Rows from block 5 of the text encoder, named by matrix and row number. Rows with one number belong to one attention dimension. Each number is 500 + 25 x the weight over its row's rms, rounded and kept within 0 to 999. All counts start at 0. Numbers have three digits each. After the name is the row's rms in percent of the matrix's.
# q: attention query, key and value (stacked) (text_encoder.blocks.5.attn.qkv.weight, 576x192, the q third), inputs 0-95
# k: attention query, key and value (stacked) (text_encoder.blocks.5.attn.qkv.weight, 576x192, the k third), inputs 0-95
q.70 122:500487500481485500500499500497500461491501505507490448506498521500511501499451500515487500499402552485520381555495500500475500503501463500501501494502512497539486510478500485485499485501500518497500500500501499505470505506498496507497541497498500514479503500483501490505500517514500463504
q.71 121:438461524505496510500499466500512529477495489503499501504482496503492499453508501500501502499516464502488480499470503543497547490425465495454490500497542500525481500515500502550500503490500501526398500483498501499501496533500499526500499479500528522500482477449500499507494502500518459521
q.72 114:502501506501499554500501501501500498459492499505484539500497482481556472501494516457512474500498500499506499467501496479526504500508500521478447510475502500469477452500491515481550496531501492512507496473506520500507500501502500411570500436488500489443491480486529509493500463519500499490
q.73 128:496398498509520487500500500443507509509503500501498528500531500511501500500505503496532494493492422500501459462516459499419548501505487509501493503502505492510500513504513510518496493532506500500501541518481491499553500491477496499500497499499500500496536523535495535500500503490500485559
q.74 127:457507507492501504499499500494488502477459503501524483500526482450500597499559474514506480500493505505500501488486532479500498506515494557500425509490501500499500502499500500489501531506500468499599493502511509512461500503501505385502501523501515551501487498521504549501536608500500499491
q.75 112:489479499529497476500497506423527494520529498496506504483481510500473496590500500499549524496491505499529607542496500501506488500484502499493525503508461497510513501487500496500500497500483475502502464456529496505500518501520499503533508492505498495499500499500505500499495503493498505490
q.76 134:498499540487501549500391491453500500549504506501511501454500501499425482497508505517501497500502487516487502646499501551500501496495512512499504459499497500497488500507497502500513477540502468503501501499492500499495602500490460498500500500501523495572492484478496504499503428502500495453
q.77 124:499512498499501449500450507566533577485500493514488473525501501523567501500518498500510493499522513492484495516457500499501501518508486521500493501501438500479500494484507448501502478516507491500476497552501492451504514500500516496533476500495501500486486503478545500501501534500509522501
q.78 138:500473500499502522499540499514497575512505501464501497500468507493500469497500500497503500521355503471513506495500446503500508488498496520505500500561471500498500490499502503500500489505503485499486500504499498500494500519499500497489500520492500492499512500500501509511499481500502501527
q.79 122:500493500500499502500500499435501486497500504519499514507497499504500503492465500497499497499482532500570494554509504500601475498496623500492515509502493502458500507540500501509498535496503501508500496500500507500502435499498489500507500500500500576501500494382501483483483501501493499502
q.80 116:499500472490501433500501491497505500480500496505500501488508493504499491500499500517488496488541532510496505502501505491457626502498521500517541497500505500388500508500491497493474524457500425494499495489498490500501500501500518514533499526493486553526517491501500499548502506477525500492
q.81 127:495522500501501501500481500501500595495502502502500502547499530478500500500484542491500467507443500513530507500508500499519499501492494510487497529496486500489503497503500524498500476399511497500503500499504500501500493500501498519494495500558500492482491497510503523502500545513498504490
q.82 123:503500504508484496500492513475562490500473494504500501483489618498483463518486500546505494503493500502501616502500500504441470488501520486530516502489546500481497507498518524499504414526501489499493503500502507507523493537486503522548504504500537492444500476496496501397451500481501500501
q.83 123:507496505498500521500472542508509520496494474500500533492531501482524502505509486489535498500461497535489505495520501502575598498480508507545467509499492538574500497481501500476482491472471502500500501491501500500501482502506463336501498499502504511452494442499499495478493496501500505499
q.84 105:498498470497524503500380500500513500650498502502501498499460505479500506501490500441525481492509501514500494466500526499456509514512489522482498562511499510500449495501501508500502504490412498528500532500499501513502498539516493500512485500501502496500499496501503514500498497505500499501
q.85 097:496511501480475514499510440326538549500477524513462505556501487512509509532516482500500557500510501495510511503500500519500500481482502500499498480471498496494509500517511500500504503513506508500502496494404504497499503520538506428471500501492500475498525497488477515488574522509498475498
q.86 098:507496500485493512500490528457517511502512499512501495462495503500500501500480506503502499472502499483498501535501428499502500508500499479452480500540481499500489504514500496487498477512492506490488502503500500500491499529522537504506497428588500588500553545498531518499501547495499482500
q.87 119:500430500466489501500498499500500514484490499500499507499500495462487495503488501485500491519497513498500486468494471492503497514501554500512468427513497501496498488410504500496500502496500500500501513502492516515502558500495502500501541472515508470456505515500494500499532497497500470500
q.88 105:499452525527522494500479500505511514479501499499501500500542505500512504497494487499498514501488500515500506501522502502481507500500567488515499500499504500500488502512487502507487486520478515485570500486445553504500500504500494504517489550500513486481479510515500496562501518500486486504
q.89 119:488501500498497503500499499500500496526498427499543446500502499498497485502497502500510500505391498526499490468477495496469520516578505504515500472500498500502497483428500491495500457499534502508500502513502468516513501505500502459546501501500500500500497494538422501510500533500521499505
q.90 090:500500503491499510511430500502498473502502500559531499502497530500442501495502496501461525499493474501506481505516473491500490497500478498500501509500504503498501469514505500500504515500499549500496500504501510517505500504480562503490480500448502499500499499499500550500500497499506363437
q.91 119:501500499498500503500500501485493484486519504524502463501508477456498465471514500485525500448497469508524503498492519499492506508498553492504515503499525500500497507509502464497510542471500497529491498420503536500502650500484499505482485481443492497490503486511502518499500503506504518495
q.92 117:427492494532500540500496500481501509500651496500511494520496485501501506480495513513504500513504500530499485399502476500460515489500499507508494520499500499498500512503506494518524505481502533519509500483501501517510514500500500508490506499517500508476508481455495500475471499560500494500
q.93 161:513500490438496497500481489477470511547538504491499577523499500500494475498500500517506500505487550503507509497503511514507501499498567523493501486500498501500499496408500501508500582506500486500468478484503498500480536494519500511494509460500499504461495502501492500496496496499505502502
q.94 122:500435500493506485500488478496490480493528570521499501506498536500499500505500500509499500567500466476504483465435495500526474489524507500499496496486502500520499487503497498504510497492500501480566500509525551511527499500502461494463500498499499500472500512506500480506500490507503516500
q.95 089:510493505587460509500453501565468515488488502466517504510501499514526485471491500470520510523500488500503480494500499483486537499502474500475518460500433492412495550528501497500500574501509401521495489461502504509470496571500482500480506500488466500500499496470501489504500500498528507500
q.96 105:500516496499520499499504490511503508488496472505496497498457562516500501500503511517500534489499452498472503499501493517511498500455502521498499500496508500500513501501494505423499481500494493500500500502501507503503525512497496484498549507489500499535517499500496493497452495568464496479
q.97 123:501491501519491417500497501535503503499493507500501495526374551499513496479485504500503492500496467443500500500486511500471498505501501499499500500486494500500513499500500509500483526498500500491479438514504493499500621457501497499507499466497507513484494520500513498500500503573500491500
q.98 122:504506503354501534499501500501494497500500496561493517479521496500500452504499493540504500500507504499504522500498502488485497539499499500510500498495459498502502500488501501499508464504487501500397502485508515498520502468506499477501506487500500506513498495501499497465492500500536484499
q.99 091:484392478499504544500500498398501507500508500498516498509497500501496512463506500500461500500509547499493511479501495597500501500519488507500498496500496500500499418501502544520508501500517491500536507463501500502486386521519548500533465508500506507496491500494501530444503500504525541494
q.100 119:523489500490496479500498499493503460500499485531520552507502500507499500502528551561490501499492522489566527631499501493508510523442508469501500500500509500548504500500496525500486508538502466496500482573498508500499507507500450496501499612500501499500511498495504497501504508484505454500
q.101 110:523492511501499536496501500536497496503499486512500500486499500493399499481501531500529500503502502494501498495402481499498487552498491384500508503500448501499501502500504506497500505498509500493499499498503501499505517504524500500517500500519496489498480581504495523496479509502494474552
q.102 126:489500515502500520513500510545491524500489501499503514505517500500524445500502499458456499504497497503503499490500500500353516500499505507500506555501456500595463497495500503497501506495500506498475528500500500517495519500473496494530499499499500504474506502526489511530500499512500496500
k.70 117:500503500499500497525500516550502545467496492464500508466513487499477502553502500498518488498499491500500500501500500496498508496456496496497538502474500500504487494535513500500487469501501503500400512508515500430445500500513514500504500413500502501508500527495500492499497443504503558504
k.71 129:501501500501500500516500500438502468504495484498492498519539487486517483503488501428505502485500545497515487510489602500482487500504500440493498505500484515548509524595502504500506500506496520498506426500450504487498524555500497506513500502440512497560572500500519500476537498498500501500
k.72 116:472500468478552508503509493500500438527510497500457528500495502507503506556492529453501519488590589504491504487502443502511485485416435486490406499509500500500498502545500501506505523500506496500502501500475481497518501500483497508434499501498495500501500492496502556567505543512502505513
k.73 129:501482498498500497498461500428501480516501498538501500554462501501482520486500500500508438461506436500549494501499500502499502500489334504572500500500500500515484516501501503495475573466501546478499500496500499479555502512498510503502504527500500500499497502504501499507523502521529499485
k.74 125:487518500500500486474504500482514544496499503505500418503496502500499519486500500503497502500554442500506506506500496501449459500500547475521504501530480498511509501533470462503507512516500498499513547500494500499513459493483509465500497480504499485500500500500529532501501547520502634501
k.75 103:501498500499467496502504501483514547447502502500482410492493483493498521500542500501500499500499500493500498500496500498495459492570601544493474479483484500508499648500500539477510534511500555500389500501580515500500488441508498494511489501504500504499500526495459502494500503451500501503
k.76 140:502502502448500522493500489616500538500500499468497427559500503496508494500408500507492500500461513500500501489501513506531519498501500500499497509499485500497500500447505499492470555484522575500519474527515475500509462460521500486501504500504485500499500496500484460492500449498500497503
k.77 125:500515502505499500500534500489540457497507500494500501500500533501471498483479501478466500501522498510504543465500501497595518501517639593510500480518420500496524503499500493508513500502500483500494501498500490500499526498543470496500488496484503540497476488511582494500487504500500506500
k.78 128:500500501513498475504495500499500500501488500500500481484474500500498503594491500512499471495533472461502498500492486468497500497501513498501513503501513500499502501563500490502510498500508504499496488442560500501500500508500499578502499499502500500501473528521514453464501598499498497497
k.79 116:503500497504500500464460503548502517499508516532501549487500499500500499500503484519500510501501555501498439539500492519581499490522511477500492494499501500528464499500507502497500501553500482500502502513497500501506499491484501480520497500514500530490479505503499501528503476455495520498
k.80 135:496500500501499501501505480500493403500495514506500431409493500502500502498500501526500517487490494483500558506495512459506447458547529500500483500499499500500481499501487497510506502496516504500501510505511505500503505484467506525466500473500500555496503500483500500500500497506508521505
k.81 135:500523485504477502500500504493568417462484501491502500503475507500472504500497502440500494504503478510499500661499503609556469487501583471496506502490499505474500501499500499500506469480501500499500499491503500505500475463502501500494504507533571501489530499494505498498524489500508499498
k.82 115:501486500565496542479494500501511506501500501500500478511552440472481503500499566499505491506480503499529486556500425537561532503547490439505506501504500495419503499493503491502500505499543532498500494500492500501500499504498453493499487465500498482481529587475500502484518530502501471502
k.83 138:499584508500496503511522493511480508499502506492460501528498501502494500516499500501533500500486500499448507563508424452534499501502505433500502528474549498488499502606500599502501499494465548494507516506519495499501599500525505490470499524509500513514473486472498510511500497499500493503
k.84 095:500489500505499502500497498500531499503503487505501484507592457500505501502498500522551497493489523499500494500467504529564503501500488488539481500499504500487487460524511500481537508500497500497509531488568500500501512411457495509500512424499527483506490498464481500489499482506498500519
k.85 109:500500499499540502501499506501556534500449449499500500499512525499501520543501504481447498500500477503514495514504507500589501501514505496499500503485500500502501451500518462487526469500556507498508446508490500509508500508494500500498495500480500505498504487462511495466502525502495500500
k.86 091:485500500464483517534476500521504500500520502506506475427500506520500519499506467539499489500499509511477503556500456487513519497500540417501518497593524506502504500500499503498498505494501564480455498558465507500504496489491493501484479500498487456463477516500500420448502500495499498505
k.87 105:495500500494500488498460511518516436481478456501502511500481497500459500476503504500498501500506497490506500494566504504573515520541555505500510495501459471497479529500521500500495506424444480569502496496502498513485518499505500500495562521496491505500517502474491497494507513482500501501
k.88 104:500499500477510552500500505408503394500488504501412498498497500479493500596497500504582561526500501469501498503505470511489479497500520499509516537504464500495461501548494481504500482471500500503554504504484472495502496522503495495500501501529500505477498499512500501501487501500500495500
k.89 120:555498501500544500481493497498500473500484477501507500514500497441501500508500499513504527494465506573484493477503499498512502497513495500499501438495538500482494500496499552521520500500497506500481505513500501500486502500512507500587499507500500486500508492500490500440521518494535500510
k.90 080:513499501454433498520473463500508514521447500499502500492509501501528490533443497500500476502500502435505492510500501459490496544491506507506459509507498500500502501505472500483501411489500458492501503490509500504506505528499494521488502387498506493501494511500495491502500522446500529493
k.91 122:523427500495500447502498475536423492500506507501480500500501462512500501432480493500498508492509484505521503508500513499497488501503473524499492533506482500508500547600507499497516498498611500489473505499522523522503459496503492500538505479504503499548489501500485501504492465457482524500
k.92 129:501500503494543503545487517498532606500501501512500484524495505517466500479514496500505500506500500503491400374457518498483495502504463501502548470555512495496497469499503493500513500499493508526543502506500500501500498500500512468527527496482500414501500435497500504481499499472499494501
k.93 150:500576507466505503522507500592500533510499497501500498508500500508524514437505499502549514499497499500424499516500513542532524497548486539500485501469500500427500533501488499487500456450500479501471505496517504484500499459502500493505574509548501477502490507502495415489500523494500542499
k.94 108:500482496493432483500576498547564501472500513506500524515494526413499467509526501502500459541500500477546501500433502499498503502513500498500499503496485501500475507506480503540498505463507517499527500500550502500495491508501501499496500526498501485476498526528408444437541461498490505500
k.95 103:497500500494494518500481503504479427500501500499551500511504500513492500490499527517486492505473498485500509507473510412492499507518506503524525497504502500519488493419501482500496500500480505518500487485441503436369545504500502470505505495460530502468492495533486500506479493501499532500
k.96 109:500500504497498501501500500602499500492471500500364500515498500500496491491500500502500501445500549496500484506534500503492499500500499493513501514480494473419498498489500547507511495533502490519503500501508503505501500493500530497492498499500491503497501504500521494497516371503499501500
k.97 113:506497500501499446506470509500499494499493459503523498498500498500543498468490500494500503500498503500500501500506524508499500488499498496501502492477493506513500500499552504500517477501497501505500517501499514551492553498486512506500500564485499500459510513503481510499464501484490496531
k.98 122:503504515462512454511510495519494500500509539500475508496503499509499492500567500491501499442500518485490511439500507474498498501547501431503497478507494500501483519504508497500500501500500485505471500438429501503428500499498474505495505497495500479509500390526457504540493522500500514498
k.99 101:531500492498498560500500519511455523494499468517511479500493461470494500500500505500495497489503485509499413486502502496501472499498467501508486499568505498503500513490503496524498500500500507485500405501495499483534495444495502516513485488503501514522552504502518498499500517527499502500
k.100 130:500476500500503468499500500414501485500496500553499533498337500503501499484518515500500500471556511500501503462528500500500485488500510513503529474501499500500500499500506500499500513497517517517498540471552500501536500497501500501498496495500500500470500515500519479489462500499500497500
k.101 109:497537463517445452498501494574497491504465515463535498500508500501501552500501514572500500501504500493500507600488552500487502469500506500503499520503463536492516500465503500499507499499463549499500572498455489500500503505501500530493530495500501506501496500472500506494498500513485500496
k.102 126:494509495499462500506519497529481519500491523500500450500500458502524500460499500513501515537457500588601535508487501501492500485497500519445458544500480500495483484458500481500499474499505516502498500401477500530500501488500501491535500500504500504523500498503494493590514500504493504499