Weights of a small contrastive image-text model.
Model: encoder arch vit, encoder norm rmsnorm, encoder activation gelu, encoder moe soft, encoder num experts 8, encoder patch size [8, 8], encoder width 384, text encoder layers 10, text encoder activation gelu.
Training: normuon at rate 0.0043, 8700 steps, batches of 256.
Data: 101725 training examples, 21.9 epochs.
Rows from block 2 of the text encoder, named by matrix and row number. Rows with one number belong to one neuron. Each number is 128 + 24 x the weight over its row's rms, rounded and kept within 0 to 255. All counts start at 0. After the name is the row's rms in percent of the matrix's.
# fc1: MLP up (text_encoder.blocks.2.mlp.fc1.weight, 1152x192), inputs 128-191
# fc2: MLP down (text_encoder.blocks.2.mlp.fc2.weight, 192x1152, transposed), outputs 128-191
fc1.697 057 [150 129 118 136  95 128 114 121  97 128 140 168 128 130 129 123 151 128 131 125 116 128 131 122 129  68 131 128 159 166 119 166 128 118 127 127 125 128 127 126 126 126 147 119 131 123 116 139 175 141 156 130 149 128 128 128 128 133 127 130 197 134 130 149]
fc2.697 027 [134 129 133 130 128 128 128 130 127 128 126 129 128 110 128 128 133 138  97 129 136 128 127 128 130 127 128 128 128 128 128 128 128 129 218 127 128 132 128  50 128 148  72 128 106 129 128 128 131 128 122  66 128 128 123 105 128 127 127 128 128 127 134 131]
fc1.698 078 [128 123 129 127 134 128 127 130 135 128 104 128 141 135 116 128 123 140  24 147 126 151 131 116 111 114 114 134 126 135 126 218 156 122 118 137 130 147 127 124 128 148 137 120 126  91 116 125 123  90 115 128 144 114  80 118  87 115 129 119 128 189 127 126]
fc2.698 042 [129 128 120 134 127 112 123 148 138 129  86 202 128 128 139 169 126 128 151 141 121 145 122 122 140 129 136 117 129 123 126 125 117 128  85 126 161 125 152 153 142 123 172 133 122 113 128 125 100 132 124 116 136  62 182 137 114 116 135 187 128 125 132 109]
fc1.699 092 [112 132 145 128 131 128 134 129 130 128 174  32 128 153 122 127 126 143 139  68 127 140 122 128 140 129 123 113 127 109 157 139 149 130 136 103 129 127 151 128 130 120 127 255 129 126 129 128 130 137 145 128  93 157 128 120 126 111 127 128 103 153 128 125]
fc2.699 075 [147 152 131 102 118 129 130 132 127 139 124 139 130 140 137 143 146 129 139 133 169 139  84 129 122 129 128 128  96 136 122 112 129 158  92 132 131 136 128 150 128 129 125 183 181  86 101 112 122 135 136 130 128 142 136 112 127  92 125 106 144 108 145 154]
fc1.700 053 [127 158 129 128 128 121 150 108 142 128 152 140 145 109 116 113 148 127 128 130 127 132 130 162 158  77 120 125  98 171 121 182 133  66 131 128 156 140  70 131 125 129 128 128 125 128 123 149 131 139 183 155 131 120 121 138 151 189 119 136  95 122 133 119]
fc2.700 039 [126 130 129 172 173 126 204  93 128 118 129 135 137 135 128 183 126 124  92 118 132  90 126 100 128 119 152 123 133 128 128 128 108 128 132 125 168 128 130 128 128 188 119 127 105 153 140 133 131 128 103 154  74 127 129 129 130  74 128 128 128 128 136 133]
fc1.701 065 [126 145 119 122 161 135 106 127 128 128 134 120 128 149 129 124 124 134 129 129 128 147 124 162 129 125 129 132 118  89 120 128 138 128 189 145 113 122 126 130 129 128  71  97 132  99 129 202 127 246  97 112 123  81  15 128 164 171 129 128 122 123 132 137]
fc2.701 028 [143 133 129 136 128 126 109 156 127 129 117 118 127 115 128 131 129 118 127 161 125 131 141 132  78 127 146 127 136 128  98 127 118 129  94 102 128 128 127 128 120 128 128 128 128 138 128 128 129  98 128  66 129 128  72 146 119 108 133 127 127 131 130 128]
fc1.702 099 [101 119 140 112 135 132 128 132 139 128 138 123 160 119 135 130 132 158 103 128 102 157 123 129 138 137 128 130 122 133 148 134 129 109 129 107 129 126 123 113 129 118 125  75 128 115 161 108 111 130 120 156 128 141 103 129 128 151 113 102 127 141 185 128]
fc2.702 052 [127 174 131 125 126 127 124  93 129 165 135 128 128 129 128 153 127 127 132 128 157 128 132 135 129 128 146 122 128 128 112 113 127 124 128 129 132 136 129 147 128 128 109 129 128 151 138 128 125 128 141 143 127  68 128 101 129 130 125 140 124 255 127 128]
fc1.703 123 [125  93 113 128  57 130 141 128 128 128 124 119 129 128  59 144 154 118 173 131 144 155 129 127 129 110 137 102 160 140 128 128  99 129 125 161 140 127 140 156  82 119 128 128 128 134 164 125 131 101 121 128 108 128 128 142 141 109 130 168 126 129 102 169]
fc2.703 072 [146 148 120 156 135 146 109 125 129 119 130 154  57 126 131 148 165 108 131 132 118 128 129 128 131 131 136 121  99 206 129 121 132 128 131 140  75 142 159 130 139 144 159 134 202 126 143 160 157 107 106 135  92 143 128 128 127 143 135 142 122 133 126 128]
fc1.704 045 [123  66 105  89 136 129 213 128 208 129 142 198 140 163 128 124 129 145 138 128 108 134 128 131 130 127 116 129 129 128 127 125 139 127 113  92 135 115 126 103 127  89 140 104 135  70 125 152 145 123 143 107 128 103 127 152 127 143 130 127 119 133 112 128]
fc2.704 030 [125 134  73 128 128 128  95 127 127 131 128 120 127 126 131 142 128  97 159 128 128 129 126 131  63 128 130 119 128 105 127 129 125 169 130 128 128 128  87 149 128 149 143 128 123 126 135 128 128 129 125 128 128 127 126 128 127 126 142 130 136 128 128 124]
fc1.705 100 [128 128 142 133 128 128 129 134  74 128 170 139 142 131 128 131 105 170 144 122  92 114 119 128 128 183 175 121 110 124 141 112 139  77 163 124 128 103 125 138 129 122 127  60 128 130 137 118 128 126  74 120  90 136 129 125 138 144 160 130 144 123 121 128]
fc2.705 109 [147 120 154 128 123  43 119 125 127 129 129 128 128 121 110 127 127 127 128 128 156 126 128 171 169 128  97 128 129 128 104 132  88 240 157 130 106 129 123 129 126 119 120 128 128 129 139 126 147 127 116 125 253 143 128  98 118 136 145 128 130  89  91 128]
fc1.706 117 [127 148 128 180 162 116 144 133 128 128 197 127 153 125 124 128 132 128 209  88 117   0 131 129 132 128 152  99 184 129 125 146 209 111 125 123  98 119 117 106 128 107 140 116 125 136 128 128 134 130 135 116 128 131 122 127 109 138 178 123 166 133 128 130]
fc2.706 149 [115 131 143 127 123 132 128 129 120 129 131 124 119 128 133 127 145 119 126 153 129 110 132 127 130 155 147 111 129 127 133 125  41 118 114  59 111 149 128 134 122  79 127 140 131 128 119  42 133 127 110 122 138 133 122 113 123 117 125 127 163 114  70 129]
fc1.707 079 [ 57 126 119 145 137 123 128 129 133 128 197 127 128 125 133 140 122 128 130 128 129 103 128 124 132 127 128 124 128 128  97 139 134  64 130 132 128 116 135 168 193 119 128  81 128 123 128 115 178 124 125 107 123 134  97 201 125 129 127 127 159 129 151 145]
fc2.707 064 [127 136 128 102 174 180 125 102 128 128 143 128  61 112 128 118 108 133 135 129 128 148 158 132 133 128 127 108 128 125 126 128  91 128 141 128 121 128 127 176  80 112 134 118 120 142 128 109 131 127 100 125 127 123 138 128 119 128  83 128 128 152 128 130]
fc1.708 068 [141 128 140 129 117 134 128 116 128 120  69 123 126 127 125 174 162 128 177 132 174 127 130 134 128 200 115  89 123 188 127  89  90 113 121 128 125 128 124 131 128 128 125 136 133 147 119 128 128 176 138 128 128  99 122 135 130 107 127 129 144 100 128 129]
fc2.708 049 [128 131 129 179 128 128 124 200 108  97 129 136 128 129 125 127 132 127 104 116 123 151 128 129 163 130 175 160 128 139 129 156 128 113 124 127 126 107 128  55 125 128 128  94 128 112 127 128 125 128 125 134 119 162 140 112 147 180 128 127 129 130 125 129]
fc1.709 117 [126 133 127 123 140 132 154 126 158 128 132 130 120 123 119 127 115  96 209 129 120 185 132 124 117 194 128 162  98 138 113 128 115 121 127 109 135 137 128  79 128 139 132  60 128 128 128 124 140 143 124 126 127 143 114 139 118 128 130 148  99 128 128 135]
fc2.709 161 [154 174 127 116 136 141 128 130 219  98 129 128 167 124 116 123 169 139 122 133 130 107 134 129 164 125 131 136 126 119 136 124 128 109 239 127 110 118 129 145 125  78 130 137 136  78  84 128 212 130 146 125  87 130 129 106 112  91 129 139  34 166 132 135]
fc1.711 057 [129 138 123 122 123 114 129 128 128 128  85 137 132 137 146 134 142 113 127 128 127 125 128 131 120 128  24 104 127 124 107 134 127 128 106 100 122 131 130 128  82 127 128 128 128 128 187 114 193 125 163 163 131 130 120 129 127 104 133 129 132 124 126 128]
fc2.711 037 [128 164 128  59 127 130 152 129 121  58 128 103 128 132 125 132 128 174 128 127 100 132 128 128 129 128 126  97 120 126 146 128 121 126 128 167  56 148 130 140 132 147 126 128 130 124 149 184 202  94 127 128 128 128 127 104 184 129 132 128 127  63 128 128]
fc1.712 087 [132 128 114 128 128 128 161 128 152 128 125 152 128 176  78 118 105 143  71 133 125 129 158 133 156 128 130 138 123 114 125 127 120 125 128 123 157 134 142 137 128 126 129 127 167 117 135 128 128 125  56 126 114 105 128 147  90 121  81 128 152 129 129 126]
fc2.712 065 [135 129 129 128 131 128 127  43 134 155 133 128 170 172 144 128 128 135 133 129 143 130 131 128 126 155 156 141 104 123 125 128 128 127 178 150 204 248  94 130 199 127 126 128 153 136 128 143 129 128 130 128 114 128 128 130 128 131 145 119 118 161 154 127]
fc1.713 113 [137 149 118 120 116 128 127 133 130 128 140 122 128 134 102 118 111 137 131  59 111 192 109 129 129 128  96 128 132 149 146 124 140  88 107 132 135 114 127  50 113 116 127 128 129 131 126 121 159 102 125 118 193 128 128 138 128  60 128 128 128 130 148 107]
fc2.713 095 [134 103 127 110 129 131 100 146 128 132 128 106 126 145 117 143 130 128 122 129 131 119 147 114 129 128 125 131 137  94 144 140 128 124 129 140 181 128 138 143 129 126 103 131 130 128 138 139 128  82 140 125 159 148 138 136 128 149  66 167  65 126  96 119]
fc1.714 110 [216 184 133 124 128 130 126 116 122 128 133 129 122  95 131 130 128 111 177 129 138 135 129 127 131 129 127  86  41 121 136 128 139 139 112 255 125 128 116 125 129 142 165 145 132 136 128 129 137 182 124 128 109 128 166 126 137  78  86 127 123 124 129 130]
fc2.714 054 [130 118 136 128 129 130 128 128  35 128 129 115 183 146 109 128 128 132 125 140 128  67 128 128 128 149 128 128 126 128 142 128 135 111 130  86 112 129 128 129 127 129 155 130 128 128 129 128 129  15 136 168 128 127 128 137 129 132 126 128 128 128 176 128]
fc1.716 056 [134 156 130 172 130 117 126 125 127 128 126  97 136 133 153 190 131 128 127 127  77 128  87 111 126 127 117 128 122 122 113 134 124 152 124  84 134 115 152 129 125 128 134  94 127 160 128 130 129 150 126 125 128 130 129  51 117 122 129 126 113 129 155 127]
fc2.716 021 [128 133 128 119 136 136 208 134 128 144 127 129  90 127 128 157 128 128 110 124 126  99 127 128 128 128 121 180 130 129 142 128 129 129 128 132  87 211 130 125 129 128  91  48 127 134 128 129 141 225 127 122 126 128 116 142 125 138 212 130 147 128 128  96]
fc1.717 090 [131 133 127 129 116 118 122 121 170 128 148 138 172   0 127 128 127 131 172 122 157 146 131 174 141 134 132 126 122 139 128 112  87 128 230 202 129 133 147 130 162 121 132 135 137 130 136 138 109 128 100 122 138 128 126 128 128 130 103 130  93 126 127 128]
fc2.717 077 [  0 101 114 129 128 128 131 144  72 131 143 137 128 131 127 128 136 128 128 190 126 121 249 128 130 123 122 146 128 130 128 146 128 134 128 133 106 129 127 132 123 111 128  99 140 129 182 136 125 125 192 150 128 127 129 111 154 144 145 134  89 130 120 128]
fc1.718 082 [121 121 111 131 128 127 128 129 130 128 162 128 149 167 151 127 119 128 131 129 107 142 130 127 123 128 129 138 133 126 128 110 138 127 134 129 128  97 128 131 128 127 198 115 192  54 131 128 127 123 132 124 132 120 130 121 126 134 128 127 150 138 128 144]
fc2.718 073 [130 129 128 115 126 109 120 132 127 135 140 110 127   1 119 120 120 117 142 142 123 128 128 128 124 134 128 128 157 128 134 138 128 139 104 128 153 158 125 128 119 128 127 129 125 130 128 128 126 126 153 122 147  57 124 129 127 192 120 140 135 137 112 129]
fc1.719 069 [ 56 144 114 125 127 170 138 127 128 128 114 127 126 128 128  82 137 129 128 129 121 115 121 130 205 122 138 130 103 127 120 127 115 130 129 153 132 128 143 128 128 128 138 129 122 129 129 128 125 122 114 141  75 128 110 115 123 132  77 128 125 150 129 127]
fc2.719 053 [ 85 128 128  95 128 131 128 128  93 128 153 128 136 164 127 116 103 127 170 100 129 124 128 120 129 128 128  41 152 129 122 127 116 127 128 166 137 129 144 151 127 104 128 103 127 119 115 128 151 128 129  92 115 134 128 104 137 128 105 128 131 135 129 114]
fc1.720 141 [123 115 141 124 124 131 208 133 181 118 125 167 161 169 135 120 215 134 128 128 128 129 126 128 116 156  98 132 183 125 130 128 125 128 156 100 157  97  93  65 127 129 136 128 147 132 117 129 123 117 127 120 145  72 128 131 125 128  79 128 116 129 126 139]
fc2.720 144 [128 128  89 128 106 109 122 127 114 127 108 152  83 128 128 128 132  90 129 169 166 155 131 126 119 122 130 115 159 123 122 130 101 138 126  90 152 129 111 128 126 132 107 128 131 150 119 103 142 139 128 128 106 131 133 126 143 126 143 182 123 133  98 138]
fc1.721 043 [117 119 125 126 125 125 130 120 186 128 127 200 133 138 122 105 128 126 114 126  74 130 125 128 130 131 130 126 126 116 105 128 119 116 120 140 158 127 151 139 128 124 146 124 130  97   5 131 128 125  92 126 134  56 125 125 123 136 125 142 127 121 129 132]
fc2.721 014 [128 128 128 128 111 117 126 129 128 127 128 128 122 127 128 128 129 127 127 127 126 128 130 128 100 128 128 130 128 130 137 188 164 150 128 128 159  69 110 128 129 126 128 129 128 143 131 127 142 128  37 128 114 128 128 128 129 127  69 130 127 128 127  99]
fc1.722 062 [123 126 135 128 128 110 113 129 120 128 126 116 128  67 135 118 121 128 148 180  82 142 133 127 128 115 126 103 130 115 123 115 122 137 130 139 128 127 124 128 127 156 131 128 128 124 128 160 126 138 136 119 184 124 119  69 119 129 127 130  99  80 128 127]
fc2.722 030 [154 120 128 124 127 108 126 129 118 128 144  92 126 116 128 128 119 129 128 128 129 128 158 124 119 184 129 255 123 130 129 127 127 129 128 126  99 106 129 120  77 127 129  12 148 128 130 128 128 151 106 128 138 108 150 132 127 128 128 127 128 123 180  83]